{
  "model": "image classifier",
  "dataset": "microscope photos of single blood and bone marrow cells",
  "train_examples": 48542,
  "image_size": 64,
  "crop_scale_min": 1,
  "horizontal_flip": true,
  "targets": ["smear"],
  "num_classes": 2,
  "arch": "mobilenet_v1",
  "norm": "batchnorm",
  "hidden_act": "mish",
  "channel_attention": "se",
  "depths": [4, 4, 4, 4],
  "kernel_size": 3,
  "stem": "single",
  "widths": [80, 160, 320, 640],
  "loss": "cross_entropy",
  "head_dropout": 0.2,
  "init": "xavier_uniform",
  "optimizer": "normuon",
  "muon_scale": "original",
  "learning_rate": 0.022,
  "momentum": 0.9,
  "nesterov": true,
  "orthogonalizer": "newton_schulz_5",
  "adamw_lr_other_params": 0.00092,
  "max_grad_norm": 0.5,
  "max_steps": 4600,
  "batch_size": 48,
  "epochs": 4.5,
  "lr_schedule": "poly",
  "final_lr_fraction": 0.01,
  "warmup_steps": 230,
  "weight_decay": 0.03,
  "adamw_weight_decay_other_params": 0.01
}
Rows from block 10, named by matrix and row number. Each number is 200 + 30 x the weight over its row's rms, rounded and kept within 0 to 999. All counts start at 0. After the name is the row's rms in percent of the matrix's.
# conv: pointwise conv (model.blocks.10.conv.weight, 320x320x1x1), inputs 160-319
conv.265,095,183,238,145,217,202,169,201,246,167,249,175,152,198,260,193,191,211,209,196,275,172,149,147,191,210,198,205,222,203,222,185,156,267,207,197,165,208,244,179,205,167,196,197,188,158,160,102,243,198,214,153,217,236,161,164,211,213,253,220,190,215,204,198,177,245,210,131,252,168,201,253,232,229,212,192,252,193,223,210,201,194,174,191,190,201,160,217,231,206,200,197,237,198,109,218,210,162,163,177,186,186,199,193,210,219,200,201,214,217,201,198,214,231,267,207,186,208,186,205,236,207,242,207,250,230,186,227,219,219,224,194,181,181,215,194,197,199,210,242,155,261,168,185,220,233,200,194,168,217,211,205,190,214,191,263,157,227,155,224,225
conv.266,109,196,155,188,169,167,213,186,200,244,115,219,206,207,196,245,204,214,230,246,196,229,172,147,205,165,201,243,169,206,146,230,213,182,240,129,166,249,240,265,201,194,245,183,238,169,182,181,219,192,237,303,194,235,221,224,193,192,236,201,214,171,226,158,241,175,206,225,162,168,185,165,180,165,235,159,180,191,233,180,166,213,157,215,189,185,211,213,177,183,189,183,182,199,173,257,178,254,199,164,163,198,184,274,165,198,184,185,199,211,277,198,272,150,270,193,217,189,210,159,194,192,219,176,156,204,183,207,204,234,219,174,179,202,200,193,211,179,188,154,193,203,234,202,166,223,175,189,200,229,222,242,256,157,164,194,153,219,165,205,199
conv.267,094,211,185,205,153,250,205,155,198,208,229,181,173,160,185,207,205,208,188,168,232,161,182,202,177,144,175,157,190,168,131,218,195,194,260,239,223,188,151,230,272,197,240,182,202,197,185,160,207,159,216,180,164,154,201,153,199,229,165,185,254,215,208,217,177,182,217,227,211,176,151,145,198,215,243,213,213,223,203,153,156,160,143,166,153,161,188,156,229,211,209,211,202,236,191,254,193,227,197,200,183,193,248,179,231,191,145,241,252,112,207,208,222,209,191,188,219,167,200,197,207,225,157,214,178,196,171,173,193,199,179,139,297,193,178,225,210,199,199,165,145,192,192,176,176,210,214,196,205,191,209,224,180,221,256,236,193,195,187,214,189
conv.268,097,175,204,226,206,225,164,184,217,192,228,192,205,180,249,220,170,184,237,190,178,199,235,217,242,232,167,172,162,224,213,187,195,179,227,285,178,211,180,203,203,190,265,145,227,226,208,229,191,195,232,203,194,194,221,244,224,207,212,248,187,219,189,231,197,179,190,210,167,192,172,205,175,222,162,202,219,185,200,176,200,233,211,232,173,108,181,187,180,166,217,215,187,236,226,222,222,183,179,217,253,206,183,184,189,192,209,174,178,240,188,138,280,179,223,224,232,200,270,162,231,268,174,167,245,224,194,218,173,225,187,200,245,207,144,206,182,206,128,192,179,201,230,142,196,209,197,217,229,210,178,140,193,177,209,201,211,204,216,209,145
conv.269,101,212,158,193,196,223,211,228,209,216,225,206,204,218,149,187,201,156,215,223,205,224,190,176,171,183,210,63,213,237,200,208,190,224,206,200,195,214,218,189,240,214,153,247,162,227,240,233,186,191,171,197,192,226,195,249,233,209,248,235,213,168,232,220,174,155,230,250,235,191,174,218,279,207,228,241,199,225,179,205,231,167,208,175,216,170,195,189,228,163,195,226,190,160,230,183,179,137,249,200,232,222,175,172,202,206,164,204,147,163,191,214,229,236,239,260,218,225,185,201,177,164,202,188,225,250,226,164,191,151,257,210,217,202,192,193,198,199,198,240,179,184,215,225,170,192,214,165,170,186,186,193,201,240,183,197,260,246,216,202,180
conv.270,101,271,197,176,212,197,204,227,164,171,196,158,165,226,155,202,216,241,152,251,138,136,179,241,182,246,226,222,210,189,179,167,151,156,241,221,189,180,265,230,178,286,180,201,231,217,168,182,209,200,222,236,147,230,243,198,244,204,229,227,229,211,260,172,244,177,213,234,146,170,205,188,200,219,153,222,199,190,172,141,199,167,228,177,195,221,184,194,208,191,179,185,196,203,174,230,168,207,257,214,213,217,216,167,189,221,185,215,219,226,238,215,209,251,179,215,222,219,229,231,206,192,231,200,210,186,234,217,154,207,164,237,160,195,155,164,239,160,152,195,181,296,189,174,205,216,162,189,219,185,271,204,209,177,179,183,195,205,176,226,243
conv.271,104,225,155,212,229,229,263,224,182,217,205,182,173,158,173,221,214,209,231,190,195,182,225,174,207,200,242,201,201,224,197,229,208,222,195,214,212,219,230,231,221,192,180,234,207,186,208,172,196,230,201,204,198,232,212,141,232,248,235,142,228,217,209,222,238,172,212,201,177,190,145,257,217,261,226,215,212,252,189,172,218,223,187,156,211,151,244,205,144,201,150,195,219,238,215,142,178,183,179,223,193,213,262,155,172,193,137,194,146,187,166,191,189,189,217,162,220,198,236,188,178,226,194,176,179,167,172,190,192,242,206,232,181,221,240,231,178,153,249,177,201,202,233,198,199,192,215,182,183,198,204,251,228,177,207,280,186,240,191,257,239
conv.272,098,177,177,170,183,215,226,185,211,221,210,178,212,192,233,172,191,240,244,258,221,208,160,219,179,173,162,177,187,216,123,214,172,246,183,143,177,216,231,199,193,240,182,194,219,239,204,172,148,203,147,181,240,222,245,208,223,216,147,200,129,140,172,166,252,200,239,257,175,235,224,189,202,268,223,215,209,231,222,195,187,206,188,229,208,169,242,192,210,198,207,201,206,184,236,220,156,194,233,217,196,201,234,188,187,197,181,183,204,191,163,202,202,169,176,189,209,171,163,133,179,187,190,206,216,182,200,196,198,175,208,187,185,223,197,203,169,215,188,245,158,169,188,177,221,129,254,176,225,191,207,196,199,283,168,189,231,242,137,212,263
conv.273,098,242,244,177,242,211,235,192,210,183,195,192,180,175,176,211,194,187,172,177,194,193,163,225,163,171,150,121,197,208,230,191,189,222,153,178,204,195,205,260,160,199,209,205,203,181,182,184,214,218,196,204,236,190,211,160,217,142,206,251,175,227,237,192,236,150,243,207,160,240,180,189,263,197,169,195,298,222,204,224,170,164,158,179,141,194,238,224,217,217,178,245,197,197,239,192,164,230,193,192,204,215,154,212,232,203,222,235,158,203,281,219,176,205,190,192,212,198,200,216,194,198,241,204,229,226,196,165,156,161,218,247,181,186,221,240,201,196,197,217,216,208,260,162,175,213,151,191,161,180,248,182,234,224,161,131,137,232,175,178,249
conv.274,103,172,202,194,174,214,225,227,181,225,212,176,199,191,157,267,188,229,168,204,248,207,166,169,160,151,250,158,229,179,190,204,266,294,181,207,127,210,226,160,264,164,160,187,217,210,165,144,219,248,216,181,204,229,196,246,238,185,176,259,217,184,172,208,233,186,186,219,203,135,184,236,170,238,204,161,179,261,188,199,178,201,238,194,217,239,199,179,259,234,153,221,174,210,251,267,218,207,182,234,224,212,253,267,239,184,222,195,206,206,201,192,158,179,256,172,181,170,178,186,193,194,203,212,154,197,203,196,169,218,171,164,229,202,193,227,210,205,200,219,203,236,207,190,210,168,181,197,165,233,192,228,183,221,243,231,179,160,235,145,216
conv.275,096,181,166,255,195,159,147,192,234,172,220,175,236,155,210,227,166,204,189,206,215,219,206,232,211,212,236,171,168,179,152,217,178,218,215,239,243,278,149,221,192,199,211,250,213,255,257,198,170,165,227,214,177,181,207,154,160,185,149,222,181,172,214,186,197,227,259,144,200,156,190,233,211,172,243,235,250,201,208,179,247,128,204,245,186,199,191,172,211,198,197,175,227,176,179,135,204,196,165,170,189,210,215,220,212,227,176,220,187,234,221,195,192,248,199,241,223,184,141,224,163,210,173,207,188,179,178,246,180,182,187,190,211,134,179,225,270,253,192,214,166,267,217,174,236,136,179,208,215,175,151,260,227,198,189,150,196,187,175,167,176
conv.276,095,204,214,207,180,189,229,171,166,214,225,220,229,183,189,222,219,223,222,156,229,221,329,218,197,217,163,173,182,199,178,174,197,224,191,202,214,200,195,207,253,187,222,241,233,213,224,181,170,242,209,155,210,190,170,236,218,214,129,228,190,208,170,152,229,216,182,223,166,208,210,215,197,207,215,183,254,167,159,226,217,243,179,187,211,155,140,221,195,213,161,201,215,188,235,249,200,194,195,203,229,111,227,215,171,221,155,209,210,211,217,205,203,211,218,230,222,179,159,191,215,185,192,201,200,182,197,241,160,101,241,262,203,233,227,202,225,220,240,190,212,179,218,209,163,215,165,179,207,218,240,183,193,265,194,260,195,241,213,175,204
conv.277,095,169,210,209,218,227,186,217,196,260,229,239,205,198,182,186,180,218,198,141,253,220,231,136,178,200,219,185,174,172,222,205,237,220,196,237,250,170,226,191,222,157,139,153,213,219,181,141,184,214,190,209,196,209,185,220,189,191,222,209,195,222,210,223,176,191,222,174,179,242,187,207,220,254,190,277,188,226,217,192,215,124,187,235,206,288,192,214,162,215,177,203,226,228,170,196,164,208,223,146,206,181,173,205,218,219,201,223,216,195,195,187,169,218,198,261,244,242,206,183,209,244,181,166,225,206,228,191,205,167,271,270,178,214,169,272,220,177,203,199,188,172,178,169,189,151,241,180,213,215,201,181,164,241,209,173,172,233,184,219,190
conv.278,099,187,195,220,169,165,222,213,181,174,168,195,228,191,229,190,199,169,191,188,210,215,208,189,231,194,210,208,222,167,219,207,151,237,208,225,191,181,183,225,252,167,193,246,187,196,175,188,201,204,241,172,166,206,204,193,159,207,230,229,204,188,243,177,214,202,166,132,215,224,198,216,198,217,205,189,233,169,212,199,228,186,134,167,219,202,165,175,176,216,198,202,192,157,227,204,273,281,187,207,151,185,205,184,217,224,152,227,163,252,251,207,214,162,174,189,172,214,219,157,195,166,208,225,228,163,198,154,238,236,151,235,143,191,152,206,191,194,250,213,158,277,243,204,201,213,216,225,171,246,234,199,252,274,168,250,213,220,207,191,189
conv.279,096,209,176,123,191,174,193,192,225,191,177,211,167,188,210,246,197,184,211,241,206,167,183,248,226,154,210,200,205,271,209,234,228,171,211,206,188,234,243,209,240,201,198,184,201,201,227,185,167,236,169,204,203,246,164,273,166,184,153,220,178,217,204,169,198,130,221,178,211,194,167,206,217,240,171,189,155,245,185,210,164,204,198,188,185,181,213,272,164,175,212,183,222,189,232,160,195,130,192,170,165,202,205,187,194,206,225,226,167,191,186,225,252,225,205,211,204,231,169,158,219,147,213,212,232,223,219,222,267,195,177,204,177,220,139,242,216,182,154,202,163,217,162,247,148,153,218,175,221,223,189,192,206,296,211,168,161,183,185,253,213
conv.280,095,216,209,208,174,221,225,228,182,201,258,160,231,191,207,186,231,231,232,197,202,231,192,201,235,140,179,235,171,234,233,186,219,219,197,175,167,248,244,158,167,201,204,196,252,187,211,212,213,175,179,171,223,228,167,159,222,253,226,246,176,244,143,199,220,162,164,194,202,225,239,164,159,240,145,186,200,166,239,216,200,179,247,248,236,232,254,253,162,243,237,168,190,216,168,270,178,163,184,218,190,227,136,162,176,220,184,265,168,214,169,179,195,190,208,194,204,179,185,244,155,227,248,183,201,184,188,192,244,227,232,229,163,207,271,223,251,241,193,193,241,226,180,213,215,211,185,183,178,193,207,187,224,149,185,136,214,215,201,186,222
conv.281,099,165,172,173,186,182,182,181,205,241,210,191,254,183,230,173,219,208,195,180,227,156,161,218,182,232,222,172,179,261,183,239,152,217,149,211,193,248,185,184,234,167,211,157,199,150,217,208,238,194,194,157,206,225,188,206,205,244,206,202,212,200,217,183,199,165,215,203,203,199,217,174,188,200,186,184,207,196,231,195,147,227,259,206,257,204,288,177,199,168,243,218,190,164,249,200,222,128,256,230,223,191,171,220,231,273,186,234,147,200,188,209,209,190,234,191,203,241,164,157,197,210,239,200,187,180,222,225,171,181,205,202,252,214,146,198,227,227,180,169,222,162,204,195,219,198,228,204,202,187,253,246,174,171,229,262,208,167,220,243,196
conv.282,099,212,186,226,202,219,185,215,214,165,169,177,151,228,235,214,185,174,232,195,261,226,246,178,207,179,197,221,199,173,193,206,210,203,208,175,169,185,154,169,257,207,208,277,221,219,215,213,176,234,168,271,225,173,211,232,167,240,196,203,166,201,214,216,194,191,206,186,189,200,227,234,172,266,220,160,219,179,212,203,195,194,207,184,209,179,166,196,159,202,171,227,190,220,180,192,204,206,257,166,248,193,232,220,221,180,163,273,154,149,289,241,206,208,221,148,238,217,217,221,234,208,195,156,161,168,190,202,150,196,166,161,220,183,207,210,114,192,171,190,264,207,205,228,159,193,218,219,226,219,148,217,189,221,252,174,242,137,175,193,202
conv.283,104,202,208,169,212,224,205,155,131,245,189,181,161,206,219,174,183,209,194,236,192,197,211,219,176,212,213,238,192,225,143,228,206,187,184,128,202,161,163,160,165,247,252,203,175,203,166,179,209,171,191,156,242,203,214,177,226,161,214,170,181,223,224,215,207,188,162,183,193,201,194,239,209,182,208,178,218,187,162,196,231,237,202,164,177,183,200,173,199,227,156,208,258,200,205,239,188,191,179,189,240,184,223,202,223,162,220,173,198,215,187,181,158,190,198,156,225,171,201,253,233,246,200,235,179,137,194,160,203,191,301,189,211,198,228,208,186,153,191,198,200,193,200,192,197,222,195,224,212,186,168,208,179,213,152,204,212,189,262,240,203
conv.284,104,161,171,185,234,237,204,190,182,199,201,197,221,191,172,245,279,181,125,222,211,182,255,199,148,156,262,239,197,214,155,215,236,196,201,183,248,197,214,184,216,174,137,175,166,211,205,189,223,197,229,214,231,180,176,191,244,223,205,194,217,199,145,156,211,251,202,228,155,200,254,156,193,229,269,216,166,235,219,225,175,174,224,184,235,164,198,181,197,192,222,155,173,169,176,174,184,225,207,213,186,185,111,177,170,164,229,199,183,144,209,204,185,129,172,173,241,192,173,221,198,179,252,185,190,251,229,244,223,175,207,204,201,196,201,183,218,193,215,171,189,167,128,211,227,233,162,163,239,162,174,214,206,222,169,137,222,198,251,166,185
conv.285,099,185,224,206,182,142,221,236,196,230,194,173,165,221,218,188,203,187,237,194,216,171,213,173,220,214,212,188,187,270,196,198,128,231,221,234,204,233,258,229,227,166,197,208,273,191,237,177,217,230,224,195,171,134,229,228,234,162,224,220,167,200,177,179,151,238,219,207,163,181,210,161,164,187,240,219,229,192,177,213,185,153,248,192,198,185,222,218,212,144,246,248,275,201,182,194,167,190,196,194,216,137,181,232,179,222,188,211,194,193,228,228,218,186,167,210,171,213,195,248,187,217,222,186,246,202,217,200,210,133,257,197,209,227,245,154,172,189,278,233,176,174,191,200,163,161,178,210,181,184,228,169,196,227,192,165,149,252,207,267,201
conv.286,093,184,213,210,228,166,213,253,167,147,206,218,190,187,149,171,218,140,182,144,185,170,177,165,207,201,209,196,189,184,221,166,97,157,189,162,203,199,198,201,208,183,157,240,208,195,237,178,179,206,158,206,213,225,223,247,219,196,212,182,252,177,211,214,199,181,252,162,159,162,200,165,194,152,178,145,193,202,164,211,197,234,186,215,165,189,215,281,174,208,246,167,186,183,182,151,195,190,114,244,178,175,245,209,182,204,146,218,227,243,212,158,221,217,207,164,206,164,152,197,200,164,157,194,245,153,194,205,195,238,206,202,204,158,175,187,156,195,212,230,185,237,172,187,160,182,202,195,185,162,230,183,185,223,241,154,194,199,174,180,224
conv.287,095,154,161,241,210,190,221,212,188,197,168,195,260,220,267,195,214,223,173,282,186,193,196,218,236,190,187,230,171,210,194,197,157,220,237,195,204,159,234,209,99,211,211,178,216,190,191,192,157,217,218,196,195,191,221,226,257,163,234,156,225,246,220,218,214,166,222,223,230,228,205,200,274,199,192,134,231,207,227,203,228,194,199,205,213,183,171,214,226,158,201,179,192,195,197,191,238,258,217,198,221,207,190,162,199,228,234,189,156,232,161,218,203,211,192,191,233,210,187,232,168,174,193,219,218,236,163,180,176,158,199,186,204,161,157,144,209,283,235,177,152,217,199,235,224,201,151,224,202,162,148,201,181,185,187,196,220,226,198,229,199
conv.288,101,242,209,266,188,208,196,202,237,267,169,218,198,142,204,173,181,153,269,231,261,139,235,126,162,175,153,221,215,231,217,219,197,261,196,244,179,202,196,224,197,204,228,201,187,175,242,224,210,209,175,199,233,185,170,165,223,191,163,154,217,190,223,185,202,198,199,221,185,153,263,200,231,193,156,190,161,174,184,203,189,196,227,191,183,189,208,183,255,180,206,188,151,279,190,220,181,226,155,240,187,185,187,231,198,186,187,157,140,195,267,223,123,183,168,192,249,226,167,158,198,225,229,169,223,175,222,203,192,181,154,172,156,205,180,236,237,160,196,166,203,227,189,182,220,206,202,164,133,146,165,235,198,232,189,172,140,222,191,200,219
conv.289,101,165,213,186,191,229,241,204,223,172,152,182,209,186,214,161,205,222,133,221,177,235,249,249,180,228,192,263,218,183,186,203,160,201,193,160,250,222,164,218,191,173,208,211,164,221,207,165,195,177,212,183,155,183,194,206,180,204,164,250,184,213,197,229,188,174,188,198,199,184,233,168,189,206,224,186,207,156,174,258,209,193,202,174,224,223,212,179,143,195,160,230,172,193,176,198,227,213,211,207,180,230,202,244,183,240,212,201,233,188,256,179,259,238,203,272,131,212,162,190,204,233,221,226,231,150,199,204,205,190,190,164,186,171,188,211,217,177,151,169,166,261,169,234,209,189,225,207,200,227,221,227,178,192,203,155,197,157,166,208,180
conv.290,101,240,237,188,249,239,207,226,170,167,203,207,199,204,201,149,176,176,162,180,220,187,166,199,217,170,199,209,173,217,153,193,198,207,244,173,223,188,181,245,183,181,146,198,207,191,191,142,182,238,222,157,215,205,206,212,180,190,230,166,251,179,193,205,233,216,194,208,164,190,194,202,200,210,218,189,194,183,211,190,206,255,246,176,201,241,200,203,232,164,260,211,217,223,171,206,211,278,173,206,170,209,297,215,184,229,159,159,196,251,229,201,206,182,162,178,176,186,190,227,187,167,216,207,212,155,259,176,220,199,173,202,212,197,229,248,232,154,192,203,208,177,156,208,178,180,177,184,211,217,267,169,199,194,162,228,215,226,220,207,186
conv.291,097,195,219,179,137,159,242,223,162,177,184,205,217,252,175,201,192,159,216,191,210,194,231,228,222,221,191,163,207,200,197,196,170,195,222,185,156,227,289,213,153,183,198,235,158,216,215,175,244,216,203,171,206,195,180,165,244,217,201,191,182,237,252,174,238,233,175,213,218,185,204,211,202,214,181,221,205,206,233,161,197,207,185,176,204,269,205,208,201,194,194,202,110,245,175,240,156,198,180,212,167,209,216,216,218,199,210,179,174,213,152,195,260,240,190,204,199,223,163,184,208,158,157,167,285,174,196,201,216,186,160,173,219,190,190,161,191,183,252,196,195,188,188,189,168,239,256,173,178,288,212,210,205,212,174,195,253,195,216,163,188
conv.292,095,206,219,189,193,186,168,141,216,194,219,180,198,216,153,156,220,209,204,195,156,229,224,169,160,237,206,248,205,209,158,210,235,215,184,174,205,189,192,187,150,177,181,210,229,199,208,201,167,229,165,208,197,194,222,244,211,182,160,196,149,152,126,248,170,191,162,172,218,227,186,258,170,150,226,213,189,161,146,270,201,175,200,185,206,213,176,196,164,238,207,177,174,170,206,191,157,203,217,188,201,217,265,228,233,183,249,196,249,174,230,219,228,209,194,204,279,265,188,221,220,187,164,220,181,195,188,214,204,223,240,265,161,209,221,127,182,195,231,256,209,196,238,196,238,231,175,262,141,245,208,175,218,146,194,220,255,171,171,253,233
conv.293,110,200,194,244,200,248,212,202,226,165,216,191,303,146,176,189,232,174,192,206,218,194,191,206,218,183,193,229,202,171,188,189,203,179,239,171,135,175,211,183,233,199,171,218,140,233,171,222,180,232,198,228,228,213,180,256,196,205,114,164,184,189,232,204,195,182,229,222,224,247,223,161,171,230,198,143,174,176,234,174,191,250,219,215,180,246,149,218,133,165,172,185,218,216,146,205,240,185,209,220,216,189,242,191,213,254,198,230,221,199,189,136,222,159,234,243,200,199,245,203,155,177,226,180,186,236,206,209,210,242,211,186,189,231,186,181,209,148,161,201,190,218,178,164,140,199,170,205,169,193,165,288,191,230,193,205,171,156,223,197,238
conv.294,098,214,197,161,207,170,188,199,251,227,187,232,184,205,160,243,188,190,177,182,210,203,185,181,185,230,231,173,245,188,209,137,179,173,222,152,182,211,209,210,212,212,190,221,227,188,216,188,266,184,241,143,223,180,235,265,235,216,141,164,206,222,213,203,225,193,198,142,198,184,231,197,236,260,221,163,187,199,216,184,255,216,153,202,244,186,194,213,200,247,208,199,245,207,215,236,258,142,230,214,210,210,182,208,219,243,200,214,211,202,145,226,172,234,179,205,250,209,263,193,217,232,166,184,180,232,235,191,185,192,183,239,203,153,243,209,173,220,231,158,157,167,205,277,177,211,258,196,233,234,131,177,194,183,167,161,183,127,199,240,167
conv.295,083,253,232,220,231,166,187,184,230,198,155,156,185,202,206,167,151,189,216,218,207,229,169,183,184,228,163,178,282,198,201,162,162,229,229,183,191,197,183,173,114,235,228,211,161,215,195,206,188,246,191,175,241,170,259,214,182,213,150,202,216,189,179,190,203,202,191,187,245,184,225,186,164,238,226,171,241,191,216,229,196,198,222,206,183,196,247,147,184,241,197,209,229,209,200,214,217,171,184,192,137,218,186,153,195,215,200,182,202,220,215,180,245,183,233,222,189,175,193,185,219,209,141,226,183,151,197,240,164,215,181,211,173,230,151,209,220,245,224,187,208,199,216,215,132,184,185,136,277,188,224,189,204,194,202,170,229,231,206,197,203
conv.296,100,190,232,191,243,192,240,185,167,176,225,196,118,214,193,193,213,159,202,196,239,201,199,233,173,212,172,231,214,193,245,157,183,195,180,195,173,184,177,209,234,163,183,192,195,213,209,154,198,185,178,226,215,176,221,195,207,210,189,232,213,158,253,174,153,151,180,236,238,162,249,210,184,250,201,206,205,198,230,151,268,196,170,202,180,239,242,188,150,173,217,179,202,190,195,154,248,152,245,221,231,197,248,230,180,233,160,232,170,224,226,189,175,271,162,188,192,222,196,200,204,189,230,141,192,157,263,202,179,187,228,195,247,192,176,164,144,187,246,228,183,169,213,163,217,190,176,210,215,190,195,222,202,198,203,222,183,243,172,199,204
conv.297,093,222,204,249,220,209,178,205,195,201,205,240,217,212,205,193,178,227,208,214,207,176,167,164,157,143,195,204,235,217,216,193,147,238,191,223,221,155,175,183,213,227,243,206,188,215,184,216,174,183,217,200,145,211,224,158,230,156,224,194,171,238,159,170,206,209,213,211,190,214,237,245,168,272,218,169,175,221,170,194,189,197,246,201,208,221,148,219,155,221,188,186,236,160,227,214,173,216,199,190,200,214,188,154,205,238,244,213,211,250,249,168,199,241,190,184,232,193,235,243,262,169,175,259,230,202,247,218,223,175,179,270,137,237,160,151,262,220,202,198,268,228,246,205,196,224,197,176,214,222,182,204,223,209,177,228,179,225,136,180,236
conv.298,108,197,216,158,214,189,199,225,178,218,132,183,220,143,196,220,244,198,165,203,186,175,158,230,148,194,213,230,197,244,230,151,207,192,163,133,133,213,221,185,158,197,204,184,187,182,198,246,194,226,212,238,201,171,187,200,206,192,162,191,193,152,182,235,218,191,223,245,212,194,172,206,194,264,179,198,172,167,211,229,228,213,199,225,166,222,192,206,185,185,221,221,246,197,231,180,193,214,155,193,184,180,145,188,203,169,228,202,230,226,228,204,187,199,178,222,219,183,157,225,225,148,138,259,218,195,213,168,202,151,169,212,232,211,209,253,183,152,185,256,168,204,246,160,203,198,203,195,194,238,205,157,196,174,193,234,153,222,187,180,224
conv.299,092,226,211,224,242,233,219,189,221,246,224,154,179,161,230,184,157,190,164,183,181,214,125,192,161,218,252,199,231,188,178,175,269,149,175,205,214,163,169,197,220,193,205,229,181,141,189,180,247,212,232,184,179,235,226,203,184,214,165,169,238,193,252,277,188,199,204,248,179,218,230,180,178,163,200,191,275,192,214,208,190,177,165,217,210,226,186,172,193,197,194,192,275,227,143,243,226,173,189,190,243,213,211,174,198,154,237,175,185,204,196,174,216,196,189,223,236,167,198,241,154,218,192,176,169,209,201,229,271,167,138,192,216,221,211,188,180,165,161,165,176,198,184,197,211,205,242,205,191,151,137,230,185,168,198,167,275,195,211,235,209
conv.300,100,214,214,262,181,219,184,208,199,192,227,189,182,179,192,191,199,184,233,214,221,178,241,190,163,226,195,232,198,206,190,193,216,165,155,276,211,202,181,180,158,246,183,170,211,202,256,168,172,181,236,149,209,251,210,213,236,180,205,183,182,158,255,164,207,184,184,166,175,192,206,186,215,304,231,180,204,163,245,190,207,213,204,234,218,217,129,205,219,209,205,251,203,227,255,215,188,179,200,195,235,210,186,151,217,238,193,171,191,190,223,224,170,188,296,212,221,181,252,222,222,127,202,259,197,180,163,218,170,165,232,226,210,195,172,256,188,233,262,166,178,229,241,135,154,145,211,173,232,191,181,217,198,207,180,210,174,219,248,183,229
conv.301,098,185,207,244,200,165,195,220,222,177,172,213,208,214,243,179,186,152,191,223,178,192,211,192,205,211,209,202,175,200,209,158,235,256,251,207,203,204,195,189,195,234,233,151,215,203,238,195,199,185,243,180,165,250,219,142,236,194,212,198,227,199,131,163,210,170,198,203,227,185,220,227,199,204,199,221,184,193,186,224,219,213,188,223,175,191,230,129,150,221,221,183,183,148,200,192,179,225,247,211,171,166,205,260,206,163,278,251,216,186,225,187,221,213,184,176,267,219,196,223,218,182,178,240,264,196,237,141,174,213,187,134,209,206,265,215,147,190,200,230,202,186,146,212,189,204,167,179,218,217,188,166,217,221,140,146,171,213,152,250,194
conv.302,100,142,188,165,219,210,206,199,207,230,154,230,165,175,231,230,180,159,184,177,197,193,264,183,237,203,189,175,200,186,237,232,209,168,222,175,239,248,160,206,204,157,213,170,217,224,239,222,226,173,246,257,208,231,218,254,209,168,184,201,185,192,236,192,166,244,199,191,194,166,238,174,214,240,152,189,217,245,205,182,174,205,195,161,204,207,189,211,178,237,227,230,197,168,219,224,229,258,224,261,226,240,129,188,160,172,199,216,147,217,202,164,236,234,160,193,189,237,181,234,245,204,209,198,175,168,216,167,188,196,175,205,166,202,210,231,223,234,201,218,232,190,218,220,240,193,179,206,189,182,272,196,231,162,167,163,217,165,235,195,214
conv.303,083,128,230,211,222,222,198,149,212,217,217,166,181,202,234,220,193,178,190,169,191,187,188,202,206,207,248,187,231,176,212,209,206,208,216,222,181,151,159,187,199,193,244,264,213,214,234,160,168,186,193,230,119,207,208,196,187,149,196,171,203,208,152,166,211,236,172,230,198,227,175,184,196,202,154,221,194,248,165,181,228,223,174,251,146,182,168,181,212,153,130,258,226,155,190,193,190,171,205,200,165,200,237,171,224,201,225,183,206,226,176,198,227,223,216,192,225,211,228,223,171,187,190,185,136,190,229,159,183,192,183,186,162,161,212,241,183,187,170,165,192,179,240,232,227,196,232,198,123,187,183,169,151,170,153,193,195,165,248,183,166
conv.304,106,203,250,231,171,162,180,230,192,192,235,175,184,213,226,205,180,215,186,180,183,257,206,132,229,203,190,199,217,210,174,135,165,230,193,228,228,183,152,169,265,182,159,186,177,202,213,179,169,181,183,240,221,231,184,207,167,214,187,194,222,210,179,173,216,277,219,192,175,183,199,193,211,188,209,223,206,190,164,157,196,200,181,205,238,215,250,224,139,218,166,278,184,204,192,223,229,218,245,202,187,195,221,157,226,203,149,172,253,201,139,236,249,170,170,195,202,155,165,190,271,244,234,177,172,213,239,207,213,211,171,135,219,139,171,211,174,210,188,248,171,195,150,215,160,212,202,196,193,240,213,198,184,266,232,109,197,187,146,169,173
conv.305,103,160,250,266,154,210,215,134,166,150,246,180,175,195,205,289,191,192,189,206,201,219,165,182,172,210,200,212,233,189,219,159,220,164,225,179,191,172,178,172,181,174,200,208,218,200,146,187,194,227,203,187,180,300,182,238,181,207,213,214,250,148,199,196,185,232,216,242,173,210,174,193,246,187,225,186,251,182,206,260,173,240,142,200,214,159,239,209,170,216,218,170,213,206,196,169,177,208,151,186,238,207,195,216,206,231,230,210,215,230,219,205,193,138,203,216,206,214,151,222,183,173,201,174,159,246,228,239,214,198,182,192,199,177,174,241,146,207,249,168,200,189,158,194,186,208,215,221,208,235,236,233,190,157,224,218,184,201,210,172,224
conv.306,098,200,194,208,195,206,186,215,195,262,181,185,197,242,196,182,218,212,214,200,215,192,222,172,215,199,166,207,230,169,259,240,217,189,169,216,208,144,196,208,139,203,234,219,179,207,149,229,186,169,175,194,187,237,181,225,139,182,214,142,209,171,175,192,169,238,204,208,147,241,177,210,167,199,202,232,176,179,244,178,229,163,170,218,201,172,136,228,218,216,234,217,250,190,247,165,230,177,189,240,200,214,127,165,216,172,213,185,228,211,159,168,237,184,215,203,206,223,138,209,238,205,165,199,188,257,156,183,236,185,198,193,232,243,190,170,190,167,179,229,258,179,175,206,212,154,188,182,213,155,196,206,178,213,208,181,250,258,201,212,197
conv.307,099,254,193,172,183,222,200,200,182,213,214,191,156,212,223,135,169,196,211,191,203,201,212,194,182,160,172,210,153,193,201,174,181,184,141,174,188,233,228,180,262,236,148,274,231,194,254,238,255,181,163,219,201,212,151,255,217,209,176,210,141,201,201,238,203,218,215,192,190,266,171,249,214,221,184,160,220,258,197,197,212,211,190,181,155,199,186,162,230,163,182,203,184,188,220,250,208,175,204,238,180,191,214,208,221,202,170,189,216,173,165,169,189,234,188,214,188,198,223,238,220,187,237,179,175,175,161,188,216,167,200,150,221,245,303,219,169,215,223,256,208,180,217,266,228,173,208,213,179,235,203,307,202,212,208,227,205,193,211,198,194